A small image denoising autoencoder, trained from scratch: decoder activation leaky_relu, 17.4 epochs.
Rows from block 8 of the encoder of a small image denoising autoencoder, named by matrix and row number. Rows with one number belong to one channel. Each number is 50 + 15 x the weight over its row's rms, rounded and kept within 0 to 99. All counts start at 0.
After each channel's rows are labels from the 100 images, of 14848, where the channel reaches its highest value: "strongest on" is what is common among them. Only what is clearly more common there than usual is listed. The data: microscope photos of single blood and bone marrow cells.
# r30: branch 2 reduce pointwise conv (encoder.blocks.8.r3.0.weight, 96x384x1x1), inputs 0-127
# b30: branch 2 3x3 conv (encoder.blocks.8.b3.0.weight, 144x96x3x3, transposed, each kernel summed), outputs 0-143

r30.24:57 43 59 32 40 53 43 52 50 64 11 63 69 24 38 23 31 36 70 48 51 62 78 50 38 46 54 37 74 47 53 17 47 44 66 42 54 52 43 64 51 35 54 52 60 40 37 48 55 53 63 49 78 52 43 38 60 61 39 43 49 62 66 57 23 43 40 46 48 53 46 29 47 46 49 42 38 29 61 38 42 28 51 44 49 31 41 53 55 49 70 64 72 96 54 62 40 50 80 96 52 52 41 72 47 63 45 60 52 41 57 51 57 53 40 62 35 58 60 33 52 29 38 87 59 82 41 60
b30.24:45 53 42 36 46 46 43 53 50 56 64 40 50 59 21 67 32 46 52 42 56 50 31 63 55 39 60 35 54 37 27 36 64 47 45 52 50 22 55 45 64 58 50 48 62 58 54 12 34 27 80 38 51 46 33 29 21 39 59 47 30 35 57 37 59 27 43 44 59 45 65 47 15 51 51 67 40 53 24 46 65 42 92 46 27 45 80 21 47 46 54 63 40 23 25 51 49 68 31 41 41 55 19 54 48 43 39 68 50 59 55 45 29 52 59 10 21 50 22 65 71 61 58 25 45 54 48 63 33 53 43 29 43 35 44 45 79 42 61 43 51 55 19 39
strongest on: cell type: lymphocyte

r30.39:43 23 39 56 43 34 52 42 34 49 54 40 38 54 34 41 36 39 55 85 34 51 61 49 59 40 67 67 69 51 46 34 55 27 56 51 67 41 49 67 41 51 42 51 49 53 50 36 35 69 50 28 68 53 53 52 60 28 43 32 49 56 57 50 55 45 55 37 48 45 34 38 47 50 32 47 45 46 42 65 24 42 48 37 58 54 44 41 52 51 67 42 42 52 59 42 38 76 62 46 50 57 87 30 39 19 52 53 56 49 38 46 45 72 49 48 60 39 45 27 27 83 72 53 62 72 62 58
b30.39:56 51 45 68 47 68 56 61 64 76 67 45 37 44 67 39 59 43 66 36 55 49 40 52 63 49 37 58 36 48 27 76 58 44 39 39 73 66 64 38 50 59 48 32 69 38 40 27 83 43 54 52 35 58 61 38 19 76 15 44 38 40 43 37 37 48 31 34 51 50 58 41 54 45 32 34 55 43 39 54 61 59 33 46 62 61 49 20 66 43 68 43 53 51 73 43 12 63 93 28 35 35 56 40 53 71 47 65 53 50 43 58 69 42 28 18 62 40 59 36 53 52 61 54 30 32 35 18 63 38 47 59 69 55 36 53 66 51 63 51 52 25 78 91
strongest on: smear: peripheral blood

r30.79:44 39 50 52 36 57 63 50 47 49 39 70 65 53 38 41 48 61 66 73 55 11 69 51 56 52 35 52 64 51 59 28 48 42 51 31 78 32 38 71 37 39 47 55 35 37 62 51 39 43 37 63 66 39 33 47 64 70 50 64 47 70 70 52 71 68 28 54 65 50 52 45 48 22 45 43 36 45 37 67 75 33 64 50 55 57 49 56 54 20 58 44 63 43 30 67 73 59 50 77 36 54 42 55 56 42 76 73 29 54 30 67 29 82 36 48 32 40 25 30 68 70 78 76 40 20 79 31
b30.79:62 58 52 37 56 43 39 29 41 42 41 61 55 35 02 37 39 10 59 52 40 65 59 55 64 37 03 46 30 23 74 49 15 64 45 48 64 52 44 52 54 46 36 57 50 27 60 57 78 76 56 19 48 34 50 19 54 80 52 55 58 34 07 58 55 54 57 62 52 62 36 19 46 64 42 46 32 24 51 41 38 42 56 40 46 54 69 64 43 61 53 39 47 30 32 26 44 41 48 53 52 35 51 45 53 04 56 55 46 40 49 81 50 56 55 36 58 46 53 53 61 57 49 49 26 45 57 66 47 22 53 46 34 49 63 36 50 52 49 57 37 40 48 47
strongest on: cell type: segmented neutrophil

r30.78:39 41 46 51 59 80 56 49 73 48 43 61 74 32 26 60 67 87 43 15 48 33 71 61 64 64 45 52 47 45 50 31 58 68 17 54 61 30 71 56 45 25 30 49 79 57 42 63 54 61 61 53 55 34 44 24 63 34 40 29 41 28 40 32 51 66 52 84 10 79 44 49 41 23 31 17 62 38 59 74 53 43 52 41 40 51 77 29 63 51 13 83 53 51 80 59 38 47 61 32 48 55 39 52 59 50 42 42 45 49 38 70 43 65 43 63 49 40 50 39 38 46 63 85 53 63 66 98
b30.78:38 68 61 45 47 45 53 50 43 55 59 29 41 65 24 41 46 49 58 59 65 46 53 64 58 34 74 59 40 39 67 71 29 33 29 78 52 47 39 33 45 34 36 42 66 30 53 60 39 81 46 72 56 58 59 44 22 25 42 41 60 86 31 60 60 63 56 54 67 49 34 54 29 57 51 54 45 65 43 74 43 68 31 33 76 55 52 55 49 31 08 34 56 77 52 16 59 67 32 59 58 69 61 73 49 79 49 46 77 19 38 35 53 58 25 41 59 78 61 35 42 43 56 33 33 56 74 39 46 53 51 28 56 57 48 43 53 38 33 44 59 67 70 65
strongest on: smear: peripheral blood

r30.17:44 62 46 34 70 60 49 40 62 62 41 48 60 46 28 56 73 57 70 50 64 48 55 51 61 54 54 60 57 48 60 46 40 52 48 32 70 42 45 28 47 47 46 65 47 41 52 57 60 42 43 61 66 12 34 69 56 28 81 31 74 72 82 31 43 64 43 66 56 40 43 52 53 47 62 37 79 28 47 49 56 51 76 75 46 48 55 33 85 38 70 49 56 36 41 62 62 65 76 50 73 48 42 50 49 37 81 53 41 28 17 61 65 57 24 86 60 45 65 39 24 54 50 69 41 64 41 62
b30.17:62 53 40 43 63 53 52 09 47 44 32 50 54 32 60 38 51 36 36 57 21 42 67 46 51 55 25 57 58 31 61 51 54 55 29 62 54 63 46 39 59 38 21 50 50 53 43 55 68 54 40 23 39 27 56 34 45 73 47 41 48 08 35 48 52 36 68 46 32 70 40 46 33 08 51 45 61 45 12 13 65 47 47 31 45 67 31 52 49 27 46 52 42 47 41 53 47 59 69 46 29 41 64 58 34 50 60 67 53 71 54 63 63 58 39 57 35 41 63 45 39 68 55 52 44 52 64 42 50 38 57 99 45 37 01 53 64 39 46 49 51 56 79 63
strongest on: cell type: lymphocyte

r30.59:56 44 51 30 51 70 50 66 67 44 57 12 57 38 46 11 57 63 54 47 54 51 64 53 38 77 53 56 33 52 47 38 49 83 46 61 37 36 49 37 37 56 51 42 40 71 54 59 54 44 49 53 31 40 52 43 52 72 37 33 54 45 50 27 73 46 40 46 49 59 59 48 51 64 55 36 54 38 49 37 88 66 43 54 66 55 45 53 46 73 25 84 68 57 54 44 69 23 42 53 18 82 34 48 53 66 63 42 59 34 42 54 49 28 34 82 52 53 59 40 60 73 21 89 34 71 77 62
b30.59:46 42 52 50 66 70 24 27 61 46 67 23 24 32 45 38 61 30 75 54 45 56 59 30 64 33 20 55 46 14 38 44 43 50 64 46 39 46 49 49 72 31 54 52 33 58 50 34 37 78 37 43 44 20 44 10 43 77 43 50 53 13 46 63 58 51 70 50 32 53 37 70 52 21 41 52 51 13 10 66 41 36 41 11 49 38 56 49 46 76 36 42 72 47 60 55 53 51 47 63 20 61 47 44 69 63 45 52 62 76 47 43 59 65 29 43 44 36 75 44 56 66 53 60 50 59 57 42 38 42 72 47 56 45 59 49 53 54 49 47 36 65 60 40
strongest on: smear: peripheral blood

r30.88:42 74 61 50 54 34 46 60 62 72 24 42 51 27 28 20 63 46 43 81 68 31 56 19 62 99 38 43 47 38 35 47 51 36 23 49 63 48 68 73 47 24 49 63 53 41 43 58 37 43 62 75 69 55 37 40 53 53 28 47 53 63 50 37 44 31 51 61 47 76 29 40 57 44 40 47 40 49 39 68 36 51 42 48 37 41 52 62 41 29 48 31 49 66 37 41 37 49 66 33 67 46 48 65 50 32 67 41 51 33 25 40 66 52 57 22 57 40 57 25 44 57 84 62 45 58 59 66
b30.88:65 80 44 49 59 71 67 51 22 43 57 59 44 51 41 57 42 54 39 84 50 49 03 65 30 91 61 48 71 46 40 50 60 47 68 62 90 40 56 67 28 74 61 51 43 32 58 43 58 44 29 56 53 55 42 83 77 63 24 40 40 58 40 44 71 60 44 46 63 69 49 72 50 63 67 60 38 45 81 36 61 48 67 33 38 41 17 71 34 38 56 43 65 31 54 35 59 40 28 58 69 61 42 52 41 38 31 40 53 47 43 47 47 32 17 41 63 46 55 41 59 38 37 63 60 53 64 47 41 22 47 57 51 58 28 56 66 52 45 27 58 38 63 44
strongest on: smear: peripheral blood

r30.29:56 58 38 36 41 51 42 71 78 39 64 27 68 49 52 62 48 65 51 57 61 66 31 48 52 42 51 52 55 54 61 50 51 69 46 39 41 47 36 39 62 58 52 12 53 73 65 53 53 49 46 41 30 52 61 85 32 34 41 67 63 55 64 65 68 64 51 42 59 35 53 76 46 16 51 59 30 55 34 52 27 52 45 52 54 62 54 48 36 90 32 29 49 27 42 66 41 57 63 15 47 47 48 63 62 42 56 43 51 67 79 57 77 38 29 45 58 44 62 64 04 32 24 43 50 61 35 66
b30.29:26 25 54 66 45 46 77 46 35 81 60 35 51 43 50 53 21 56 57 52 50 72 71 30 57 68 44 45 63 32 36 63 10 54 50 24 46 69 40 47 24 37 52 31 27 24 56 34 38 56 67 44 59 43 70 37 69 58 61 63 47 40 46 56 35 40 48 51 29 51 46 60 67 33 27 50 78 37 52 59 53 44 38 63 26 47 46 58 63 31 55 60 60 74 63 67 69 27 54 60 44 44 65 42 46 53 61 30 26 36 58 46 43 48 78 64 24 59 35 70 54 47 52 69 49 73 24 40 59 77 32 25 53 57 42 43 81 74 45 61 66 38 41 22
strongest on: smear: peripheral blood

r30.43:71 39 60 76 62 67 41 55 42 38 44 36 58 73 36 66 25 68 57 42 48 65 64 63 64 28 52 48 54 34 33 66 44 16 43 27 38 51 52 34 27 70 73 46 46 84 51 66 56 67 74 47 30 66 78 54 42 78 77 42 61 52 44 50 56 84 61 61 57 85 33 56 57 60 62 34 57 48 40 79 63 68 44 41 45 64 50 49 54 88 54 44 38 31 42 32 52 49 41 66 39 88 44 35 65 32 67 06 18 44 33 61 59 58 50 27 46 60 61 54 52 34 57 76 22 51 40 68
b30.43:52 21 53 64 58 58 46 63 32 66 61 67 79 47 62 44 50 75 74 67 20 74 53 48 55 73 67 44 46 44 68 45 02 50 50 61 46 66 23 48 38 48 45 47 61 42 61 46 61 68 59 47 52 41 54 43 41 75 61 62 71 36 53 46 53 49 19 69 58 28 52 56 19 51 56 56 46 70 78 35 54 71 34 59 01 34 27 48 55 56 66 36 52 68 55 34 62 72 26 55 58 54 51 56 40 78 74 39 39 51 37 48 58 66 56 54 69 75 76 50 73 50 42 61 49 65 15 46 36 49 49 48 63 40 45 58 71 47 49 60 43 70 57 56
strongest on: cell type: lymphocyte

r30.76:63 35 60 34 26 52 33 35 44 43 43 23 64 39 14 47 50 24 65 42 52 74 43 46 32 21 53 25 52 68 72 41 30 23 41 53 23 33 58 50 77 25 21 38 62 41 37 58 26 38 45 46 47 74 53 37 43 47 78 60 49 67 35 50 31 56 50 33 56 24 65 50 37 45 46 55 57 50 42 66 26 54 52 54 59 44 50 38 50 46 53 25 51 52 44 58 38 52 67 24 49 67 64 92 40 60 42 56 61 83 60 39 70 50 45 61 49 66 61 34 15 35 39 36 52 43 58 38
b30.76:28 25 43 34 70 71 54 46 31 43 61 60 57 49 49 76 56 51 50 47 87 55 35 85 59 41 66 66 66 60 66 65 67 55 51 19 69 39 46 40 35 51 30 64 51 16 58 57 54 28 63 55 54 44 87 54 25 19 56 38 30 54 52 43 59 65 64 59 38 77 58 44 39 68 76 49 61 71 52 55 58 35 50 49 56 40 53 48 49 41 42 43 47 53 53 68 60 15 48 56 58 31 59 25 50 54 50 68 31 22 55 27 20 66 44 71 61 46 51 54 65 48 32 31 54 27 65 48 75 51 57 29 57 60 72 63 50 46 52 57 79 50 22 66
strongest on: smear: peripheral blood

r30.56:63 24 63 68 65 50 45 18 33 82 53 83 40 60 46 91 53 76 34 26 48 65 44 45 42 38 46 34 70 66 49 40 47 55 22 65 53 25 45 41 78 44 77 58 69 36 56 25 50 47 54 41 50 28 32 42 28 08 41 70 55 55 33 45 23 59 45 70 46 43 76 56 43 56 11 49 54 58 53 73 39 46 52 29 48 39 57 60 46 38 37 65 37 11 52 36 31 37 68 76 66 51 46 41 29 29 51 47 37 54 60 62 51 70 13 56 29 52 22 28 67 90 69 37 39 61 40 36
b30.56:69 38 52 46 54 40 35 18 56 70 53 55 32 33 19 32 46 59 72 44 67 49 73 62 48 33 34 51 41 32 60 34 32 42 38 46 47 36 59 44 59 42 38 41 21 60 61 15 45 39 55 44 34 56 58 55 23 61 42 62 56 44 65 39 47 32 65 53 34 32 33 38 45 60 35 15 43 30 11 32 51 41 47 45 32 58 74 43 44 56 86 43 53 64 56 88 42 68 71 47 71 66 30 42 54 56 56 64 54 60 34 32 82 55 56 29 37 49 45 19 70 44 42 37 51 64 45 50 44 34 54 16 49 38 56 39 42 48 32 33 35 49 78 47
strongest on: smear: peripheral blood