config.toml
image_size = 48
downsampling_factor = 4
encoder_kernel_size = 3
latent_channels = 16
decoder_attention = false
lr = 0.0038
Rows from block 9 of the encoder of a small image denoising autoencoder, named by matrix and row number. Each number is 128 + 24 x the weight over its row's rms, rounded and kept within 0 to 255. All counts start at 0. Numbers have three digits each.
After each channel's rows are labels from the 100 images, of 14848, where the channel reaches its highest value: "colour at peak" is the nearest of a few named colours to the mean colour under the peak; "peak at" is the part of the image that holds the peak. Only what is clearly more common there than usual is listed. The data: microscope photos of single blood and bone marrow cells.
# r30: branch 2 reduce pointwise conv (encoder.blocks.9.r3.0.weight, 96x384x1x1), inputs 192-255

r30.74:105144080145118120147104131117129107141082146068151135103150146116155125100166086096099125082113181132177113078155115158124116085126152165143140160092125116127081158168127139133108110131119128
colour at peak: pink
peak at: top left

r30.36:160199122146190112118125146131132117146134124154150103177167113158140099127101131144131109125136131182149140104119119110117133110115138122122153113105137161137111134137147111149128146114095113
colour at peak: purple
peak at: centre

r30.54:158125110123133102059142121100141099145082170092132160114179131112124112142138109118193120126102180082101140171145156104126122151164145179136129115124129090111148125137132128134142101132143119
colour at peak: pink
peak at: top left

r30.20:098129110113125137126097132157141116118092081113175151118119114146096120108098146132148143123145139089072107139128050146101127098124140144137091140134153140175129107162116121135136119106090143
colour at peak: pink
peak at: bottom centre

r30.29:097121104095140137137125103158131053138121104098145087128148135127130080118161116166142098157149095093139149122153116120190131159074119084126078103121107137111107095126119137122120154131137105
colour at peak: white
peak at: bottom left

r30.48:107131136089176172111095171172135148132167141068141142121153123111104123090114105115186084153097147131161156131143160150094113164131137128148149114100126137096110121122125128140096134110141154
colour at peak: purple
peak at: centre

r30.45:107127127139116151159112134156112101154166118088164140137113109145166105109121140147108127138142125113139100121126125121069160139114153137106145087099120142107105123124126146152106114130132114
colour at peak: pink
peak at: bottom centre

r30.64:114146117149156110077127128079140114120088125114108138080169169124126148121110138094136116073128122139124142118162097068134143111139121150085092104140133188104142151156106137131123133114127108
colour at peak: white
peak at: top left

r30.92:150119119171149140096081100123152124158113101174115135135153141125131158135074096116157119150139154072108125178125131117103139113125078125118103092129111163185183133136112137138157146119129130
colour at peak: black
peak at: bottom right

r30.23:129062135148089142119093153095120116086167112094150146142153141074117158099106125117139133124136153171097140099128140111160065134080150110134075131165136134125175150152120140135135129127115131
colour at peak: white
peak at: middle left

r30.94:141135133106162114135121116162134140141135121128130135169127130139145144138106089134144105161131127165130078140136168136137143101148111151129095107117126134089095162138127133132133129122117141
colour at peak: purple
peak at: top right

r30.52:136105154089160141176130185060119105144139126113136133153135135135140132090106103126148130115109111114103144138175140083043128122131206129076147141143144097128131129168140129105127129135110159
colour at peak: white
peak at: top left

r30.30:116178064099116145081147159173130130131131130124106116128164104122127161151109162154135112129148137097142078145139165169122163091154110131185119103109144124145101148116081112111117111122143133
colour at peak: purple
peak at: centre

r30.84:159146162087212145138139111048099173105136112133138155130109153193152167144150143093116154077142149153182140115142113148134129118134117148123121101129126126140104101128156145157130118145128122
colour at peak: black; blue
peak at: top left

r30.78:140131160141139124122117132150139148149120083104119136132122131167130095048111159108104152133135128128138194101141103095121124054136101158150159142092146097143092107089168149130102141133144133
colour at peak: black
peak at: top left

r30.2:137107125128074117115083081159153150153111148151092121162130145121126132176143137096153137147128125085109167123108069146111089109125131177137123108116120139155136175135138090124129115129144136
colour at peak: white
peak at: bottom left