python train.py --model="image denoising autoencoder" --dataset="microscope photos of single blood and bone marrow cells" --color_jitter=0.2 --bottleneck="denoising" --optimizer="soap" --shampoo_beta=0.999 --precondition_frequency=10 --lr_schedule="cosine" --adamw_weight_decay_other_params=0
Rows from block 9 of the encoder, named by matrix and row number. Rows with one number belong to one channel. Each number is 500 + 50 x the weight over its row's rms, rounded and kept within 0 to 999. All counts start at 0. Numbers have three digits each. After the name is the row's rms in percent of the matrix's.
# r30: branch 2 reduce pointwise conv (encoder.blocks.9.r3.0.weight, 96x384x1x1), inputs 256-319
# b30: branch 2 3x3 conv (encoder.blocks.9.b3.0.weight, 144x96x3x3, transposed), outputs 28-34, a 3x3 kernel for each
r30.39 096:543433490538609537549510498521476526472540485472542508521482540452584403515539514503510542472536425530465575505495482512534521492493494506495475574502488451516488494497525526519499503553535481
r30.40 106:514466441407535517532432459532469542532384487522469503515533420509526494507605432503531536532533532442449541512473540499467487496462515470550487542510488420463453485502517521569515501483501481
r30.41 089:541530521519476542474555465470546511495466501478453529568552496486549430501563493495535563444551480525546473462485519445438461547534479565568577600491614504433454548467546483498442431364546485
r30.42 100:489465451503491514503527498512505522504452494509515555448482468531543523510506486510525538465515450475461514506480521471540492492542557529511551500454554513535499493487534539522513540473567464
r30.43 098:462531460532478481436523428473509451486516524504501535495532516484462512461487508538499506430481439467376497425502496449556496461482547497524485498414510550498407546488535478504506496527467451
r30.44 100:480476472437492476466559497447506502524527486544507506483492471645447594495433471470521439554407546391495490494502439501496508555506505468480532435530472469406530447529524522488502535508584487
r30.45 105:479472546538526504543405544502555516493427489509460522470490531452525488497548505475522526510442488513565465489455485525491453525482522510481466486438477467453566556482510501463479558529481457
r30.46 114:527485506556482555446462526523481464493605461466455484509490500489447450468518460419491446552492473512479521505471465511487513516528450497486460494502452463454533542483527500515499542559498497
r30.47 095:421433470498503540509441504523481438529536491431414521477429537450487576539500508524442497538523515520479478540552519539553491473457497505443437467539581418556492509483501442563487539530516483
r30.48 097:388406412642559512537439398448514479520595537534483541487426525534488503499504470501537449452470559490453509502548488450526487529488410461509462471523503494488466462507415471529560500455490453
r30.49 103:447501477483541463488460552495472480496476513469481488507467566565506527515471489454519556480495477486476530495480467488491469542499398455469428525439597486469527404532570504543503485504528502
r30.50 100:514484456434502484552469505530485491495475553515506501518495506608528496461484412541493541555553475434497454512522546498488474508542449502502464466480511429488543472567490501525470553494529525
r30.51 101:480542520520496444516530463510484434454542522487549499445500553357557456500503438471489571415500497520470448406430470481476445571485510557515488603503600526601487500465492515480414425474502495
r30.52 086:533513445488511524519513495487538563545538534562540520466557524491488489498511507567528547500497523596576428527505527477489485484486477564568478444499453523482495422483558498509473491450469488
r30.53 094:421481520490544498392533453505483532468582519493512492537493538524428604456567510470504468425506492508450478528525549493535560538539504417545548490487467467441566513476506523470515488474528466
r30.54 110:524485485500569507464509510534517490525520486486477549476470534552501587511495473563518513453464529566514468505566513493502506497461476508495481502517474518476502514495493476530545574517557470
r30.55 098:527426464560474473501485546507551488553475463517505518495512470459601513495463512569493450515469523482531477513467529484565546471500472529504500535502435533537477425509481481522505446509506496
r30.56 094:426487512573462484416493514401552504450536523532543533486515523404541557547514454481399501484428583567509485472506529483531476434489486493482434554504550433559520375472471563540506517593475422
r30.57 092:543461491524413523554461560499497476443474546539540520482535551567481435516449455507503482492554500479524429567590486520492496546484473567509433560503530464492509484445498512449455482543536477
r30.58 117:554493499498555556507454575493503518515462452484530516486507506539573487475503553460454488517497483521393613464534486580456504474435461528431526407459509406544437635510529480465513531348577529
r30.59 091:529514504499527548486580448465527546564528476490519508474509486461482577487462482387561426583509519523589582533442478516435484491519604509504516346494561445562480438470541478534534494494519466
r30.60 102:390429575513487453465479472551446498498520491500483491466489455496485479541436503455547446477532546531527506478481519457484518511453570520525527500600487477477465528534464467545483471479457461
r30.61 094:485496594424465470533435415477480538527510572513495490475504495487614520487409455493534486469518543440497457506537489503504527559522498502529507451529571460496502515499561501466451487493553509
r30.62 098:483527422536501513502495468446518499494496534500492473484465435442486471544533458515441510484423487501525578465501448511529456507544488504569537564455487481548495428470501457489508531497498588
r30.63 096:442475558522545500558543403498543528543445503540463502540514458454541428596478533505496472532572445499499528458472524534477507566521580480537559439412481517415499516552455436553424488505472501
r30.64 098:534506447489495508453528546413494483483469476524512551465534422602464478515487451475468510423469486512442477464484520548483449594445493467423423558418496489466495516459455479490477522545606472
r30.65 091:498456535554486431445503616568525554489438479511560510450503537474515462480419511401515492519537496550530482468481512534539488481505491520527533506452528592530514481522484524483547540483490512
r30.66 116:434518448481545447524496552534499508547481489553541472528487451650483495502520457484527519519467459466451501548532495499459508565533505528447421450528465422471512519539442489446498502530491485
r30.67 113:495503549480517477512510538561498524556538510520516489536523511461432517523483498496542482562503520511478467534503475527490515433481507555540500512517444489500508520544529561474506483519442465
r30.68 100:385482486601516444442454499480502527485494554525527488471506549492394538503439480514478452485516519473470531514515515524533490557482537579502487455531492450550508386508495490559512469488548494
r30.69 095:471422492512482486491462431500452471510439501426521542484483592526461523514582502462467472473489457459467515443471423568556448494568507475509556540489537487518461489463527486582492488468493467
r30.70 085:519508501494509436521518441455475446544504540543519523523485603504607463515530481442466611473513562556465435500541467532366516510507446459540492609517541493509454493499504556439457525489481518
r30.71 101:477542440433525493528601522548489495506499482520449437533500482494475477487471512511469431453448468462419537499506533437508493513474498465572572521514528496521442522456498512508484459437585500
r30.72 088:412553543473530413531486575567535538465543476488517440531509511548393512475543523436558494527549481513597453501535515584424486568432485560453428551496531489436535526457458466463525523514545528
r30.73 102:488507563534448508475469559524483479465563529451503553473498458479479486474456506404544465575532494530451533518453526496494534479512471503483453535550553471466423534481569610487515556520534500
r30.74 097:428457446466539522547440514502483596531421547460542480486508471520514531490506423442561468461520454386486615489429512464585497600509550527572536424487558474421487522483483459530552445500539499
r30.75 090:572515516470499469521442473550414422474456525474506477555512495545548544511576513512430573482482416451452559433549510493502517502553491515494516456536496465558458552459481491505478459524424524
r30.76 075:568421565518501523534480487467529535556521487552478444561492473499479476488500387554537534559528494544490543493521473522503505526467531482526471401441530536516434460553530518497479517453485497
r30.77 100:549525580488499483540436537495448483463587458429559510522514518502503470547513502516540511470531503508400531471546487505561533395468502469524526388571525484470442505485520537526526488483502483
r30.78 104:508502513526516560449514493647498532517580499502459501534447419498523449572517501465520544632591456459483535512535516461499579408500451478532525433520517510504474577527518446484535523435487533
r30.79 094:440455536517530465549460522553459595528496488425541518439473562488523487486449529370546434470552528409516539501537543475514468575529576539482492456520508465533454488528528465531566509537464547
r30.80 108:450469455443461520485348490515507572497550462528479539456518487494508601517509554537450556571523595540479501531460558498450543515466607471432484490495560519521486428511476436531465545455540433
r30.81 092:455475533507505499527511510493461521511418511494474474425483568515552435512614503524518537419414547510539392461554494465491443576479510498469498566581510485486417502450469520495445481473536510
r30.82 085:532504470503479526484499523485479560542525517512549530505559514524419510503453541511480500453507515470563476528549514568499495456479507512514450556539439501455514602467521508497483484577504532
r30.83 099:541503488568513528527527486501557497463473587460517574426588514376508403455508565430416524457497469492462536480529552525522485536483488538470543570504465543597543590446526415481476515415455508
r30.84 100:517434536468527440505473509521512561566500549552515489482500428535357479570529521492473518561517422467521406518426518465569525494472570579448504564438435536514569475539479485420504529573461487
b30.39 089:501568532489519462494425469455482480429339459456505473535473460498645392556500473432473560543508495531570525476460495439390589548600508483500503511507522475414494524508513537440501526539554
b30.40 101:502536547426402513480465501483549510455500552505548435523502542597520592553515498573530500472510602482458495460456489544523499519508453525473462500417321536447447532544545522389536494494542
b30.41 100:468453480408630563421593465453458474448490476492455489526463495461476535527498456536326410510613490485495521517537510511430508504489517550456479471569479481444478516470460511566519541546547
b30.42 096:499441486449476482465544477469471475576409485522422499520548515410656521443543490458515488468437476517475464505503493429437544447521480490554497487625577453470470496459497447488517483472505
b30.43 114:510518488499539451473457482476393466480531523467506496522477563477479490476441586474399528546543463456567513452428454442602531503449485454420513475627451480473503535577467560476449503468493
b30.44 099:491572546549419446509491494432530516568582514504505502425485531443462577381567414553426536425395519519553509462518455511676499476476497522527511529527396509469470504450508461554493507578470
b30.45 105:456496478504660465464502443467471499482610554469468521480557521459521474506681483525766534449623536529559553514490467443523522459416502498541489473514447494487477512540517428463470506538478
b30.46 112:478531500505468537451406540503499549476445510573447474555508452535517449449443427471547503554304514580519549520468503471588495467537487540495485520486484470459472509427513494437431509569438
b30.47 093:497414545483417502507463512459482477484600470537459462481485476596399631523508441531429446562446474475424463483596492516596502555517474540522553547403377566537551470482484471585500512508503
b30.48 097:418444504530465517491481496521517546569432491487513523413488529394398552520498529549592510480580464450458428446582488578477528457587501505459462517442555472453534557530554498491506444489495
b30.49 104:489505484535493507512568511509518448470541388520519446531419605549438453489480556505396520559479507539487525572473485502594515506438535535467500545575631505498478487412497428430470483459493
b30.50 107:483454441545382451441502443532536480505200542482489525494456543467588523484494514555324538511692555500452484519525514378560536495484481468477522490445446496489481477463503561625561497523563
b30.51 123:457458494486457527546619537525533471520684503448476474450532510494393532497453494417379514499530492500491491451518508400586529531516520502511531543385536499486515541529513498498465483445496
b30.52 083:509581506526372500500525506528520461506512446486450518498498482525518466555491386398533520376409482544558539492513533517516544472493484474483499584422464534442418472457508523409557459511547
b30.53 099:475530482502421557512578513468437430524624547486529467471493483603445487523440479467446377524404487522548540518518496516496522496507448509466479584605439536497463518492509537368491467495489
b30.54 102:505479489505493464521311550527560519583572553464496396498480477548433647500459515475443511438283566501585505473513523538565522431518476544568535549594405511571430501471505466426610496564575
b30.55 109:444460489461449543506544539492514469559425532528594527536429459514525423512584514505400467447430466487522434511502501531490518420417525522478538513545496502490516490552494508684447522421490
b30.56 107:474499465455546444496501557509488537543460544505538500511539504507390514437488590595478427447342529519555517545438523541576493486500461465498480567410493490425536487486477529469474500499503
b30.57 105:461518518490541564493475484520508472407458521492468511513531572473477595505417448421539509500575468447473455499504468523585512521501479535462531461391590465478531508470425496425465452484422
b30.58 106:444524512587552448467414481530563505472409550502486510552621500509468464530478516462684666366385515487486485544507448571532604485523447511459551438374720421524528522486466529473501505506500
b30.59 101:485569531476382512503625470481525516546373499475478518487475514379532533449601542484560505590460491483525505533529520515516463445441445509539469508497507490406512495444493444441468485471538
b30.60 094:518442462612498465541531505473396528515406495509546560513485455453558475502473505531493476533418441430464456480521490528492479546475486477551502485497538507465502527521552517374553533544516
b30.61 102:550504521504619479476443478489483479512568409497517488486483497488385463498511527494445519535626479470419440547447498605586531565414500441515478567648490532508566499456502472403470481518511
b30.62 093:525516488499374562584547540527507515605464605485498441484518482425556448490572540486425404430571536494460462501418481578445580479461512459565543434566331535567516473525470464581575496494455
b30.63 107:511555518441511484523505505585461534524435572517543519503540502554597459518470450593638536440478538494514464487540493458356521509500503502487487512401517497561481531475472513585450518436467
b30.64 098:535503579500592487557427468493451522539455480439547485504530469502469497465410597498642504475484463397454455507450555438511486488558518543491532474382483507571506544522514498610491496410501
b30.65 086:513510524505521449482481485436541523532568452446442478516554480532502477463517525521463481542453498462551489423479508493613511430535597511537533541673465519569491467453504500329478517546534
b30.66 106:513472477533467458490403481509483499461505503560435492541495514556483523477549507533427455564550529485496497588450488449442508436472504520533527530500477496549484481482461521516479518537480
b30.67 103:530478518533629494444402506503490524553686454485476495519543457564400463511491476499638521539508484509549511503516486423423499490524441485496517494588525519562505456489492511660508490474509
b30.68 086:510548516576458441543473484450484554529588484434472537501521494491398632516456553577624499461374529512414521484566497509576494499584538481443548518393708434593603546441460542520460514507454
b30.69 094:487517468484506499494389464497469475467459535551559509544417451559515434480582542537417461515469427544548550487552519434470486484505559510518538515369534558521565461461491546491456514481494
b30.70 090:528514508576401454457467492493453452414590477501520505483509513462475530498430546440504461563385527546504541527479496436503459485497506465499523654547457435478544509518533425444477494429475
b30.71 102:478553523452372567499645500489534520519523456505553480518463474402588324425471447495561552474375450517546548432451485439467458463507481521526528498586467537500527449464504463695523492416507
b30.72 096:498514509447585438488452487531559535484384523447527446508493468486481522499461502516467429443434628525536507442537501580501584479460503519508439485555432546450579509429470554417441506507502
b30.73 108:479541517490444503468474497480434468532468429525495487455599438487488498498564473435260472540826545483465484483435489448455485539555528475452472497462451550504488484578541466516507499517505
b30.74 084:561554532429413547523500542491529503519587550442507451489524471463519422520520521483523507438674448518542491559572495585544418482478485506443516564462480491518506519519487471563554538470472
b30.75 089:485456423428564495531457501538467496414564415503442508524445442528558566460562512560439483553416583534559523511462494457595398462463482515491557487448564445517586478544486552486527545530551
b30.76 081:518518479524471421497494506457482475435742450441475472516498489522544437488464525549535479530510522433504462443539523467536541485461460520488431540535380527518502512470483540335516538509517
b30.77 110:494512523587447448488515529458569479503431468495532510500470556531543549511465517432489529510502521506454486533473470518422450547521504526529499470578358464512497511539520480589490481474482
b30.78 100:498473457526440470501400490485530487485580471448498471564508549625352489601468543539446470593623522528450507519531477534603421489422514540452497523504357541520499498562482552488472467587487
b30.79 092:470500488542362543519524448559497495457548489520525518457492496483507671474545481462481591455487491524548511457545426399347524471479490488577471510622495473502500459470531465572536499512437
b30.80 105:521492496490505525523480483436556457401506453468464520485518485424472536452546493554536541411374493557517580499478522446507540491453518448488518553561558518485461528526510469494488557538517
b30.81 108:508480549508518476481478509494481460434630399495534484497527473466386597471423502517426482555584584506526489457499498374597527478448523454528443471535386531579514539578555528505481466469485
b30.82 092:540527536571427494557579473512578514516505461544455489502451505544309655477471476509471492440471516557515455453486493484458477505483510538468487534624444474537505434476526460502508482436499
b30.83 114:504443425540528510515455512483464588521552563524482480492530526475555402535436509462600486510549495489493512506520525380486500489512474543509510513530522525470519505503527430437453518426528
b30.84 093:490552510516376489513572437545485476442431583498465533498505481469555595441489526515544431476562508515489499518469503514656515494487450518529526475577462489473462497434421529518457520486479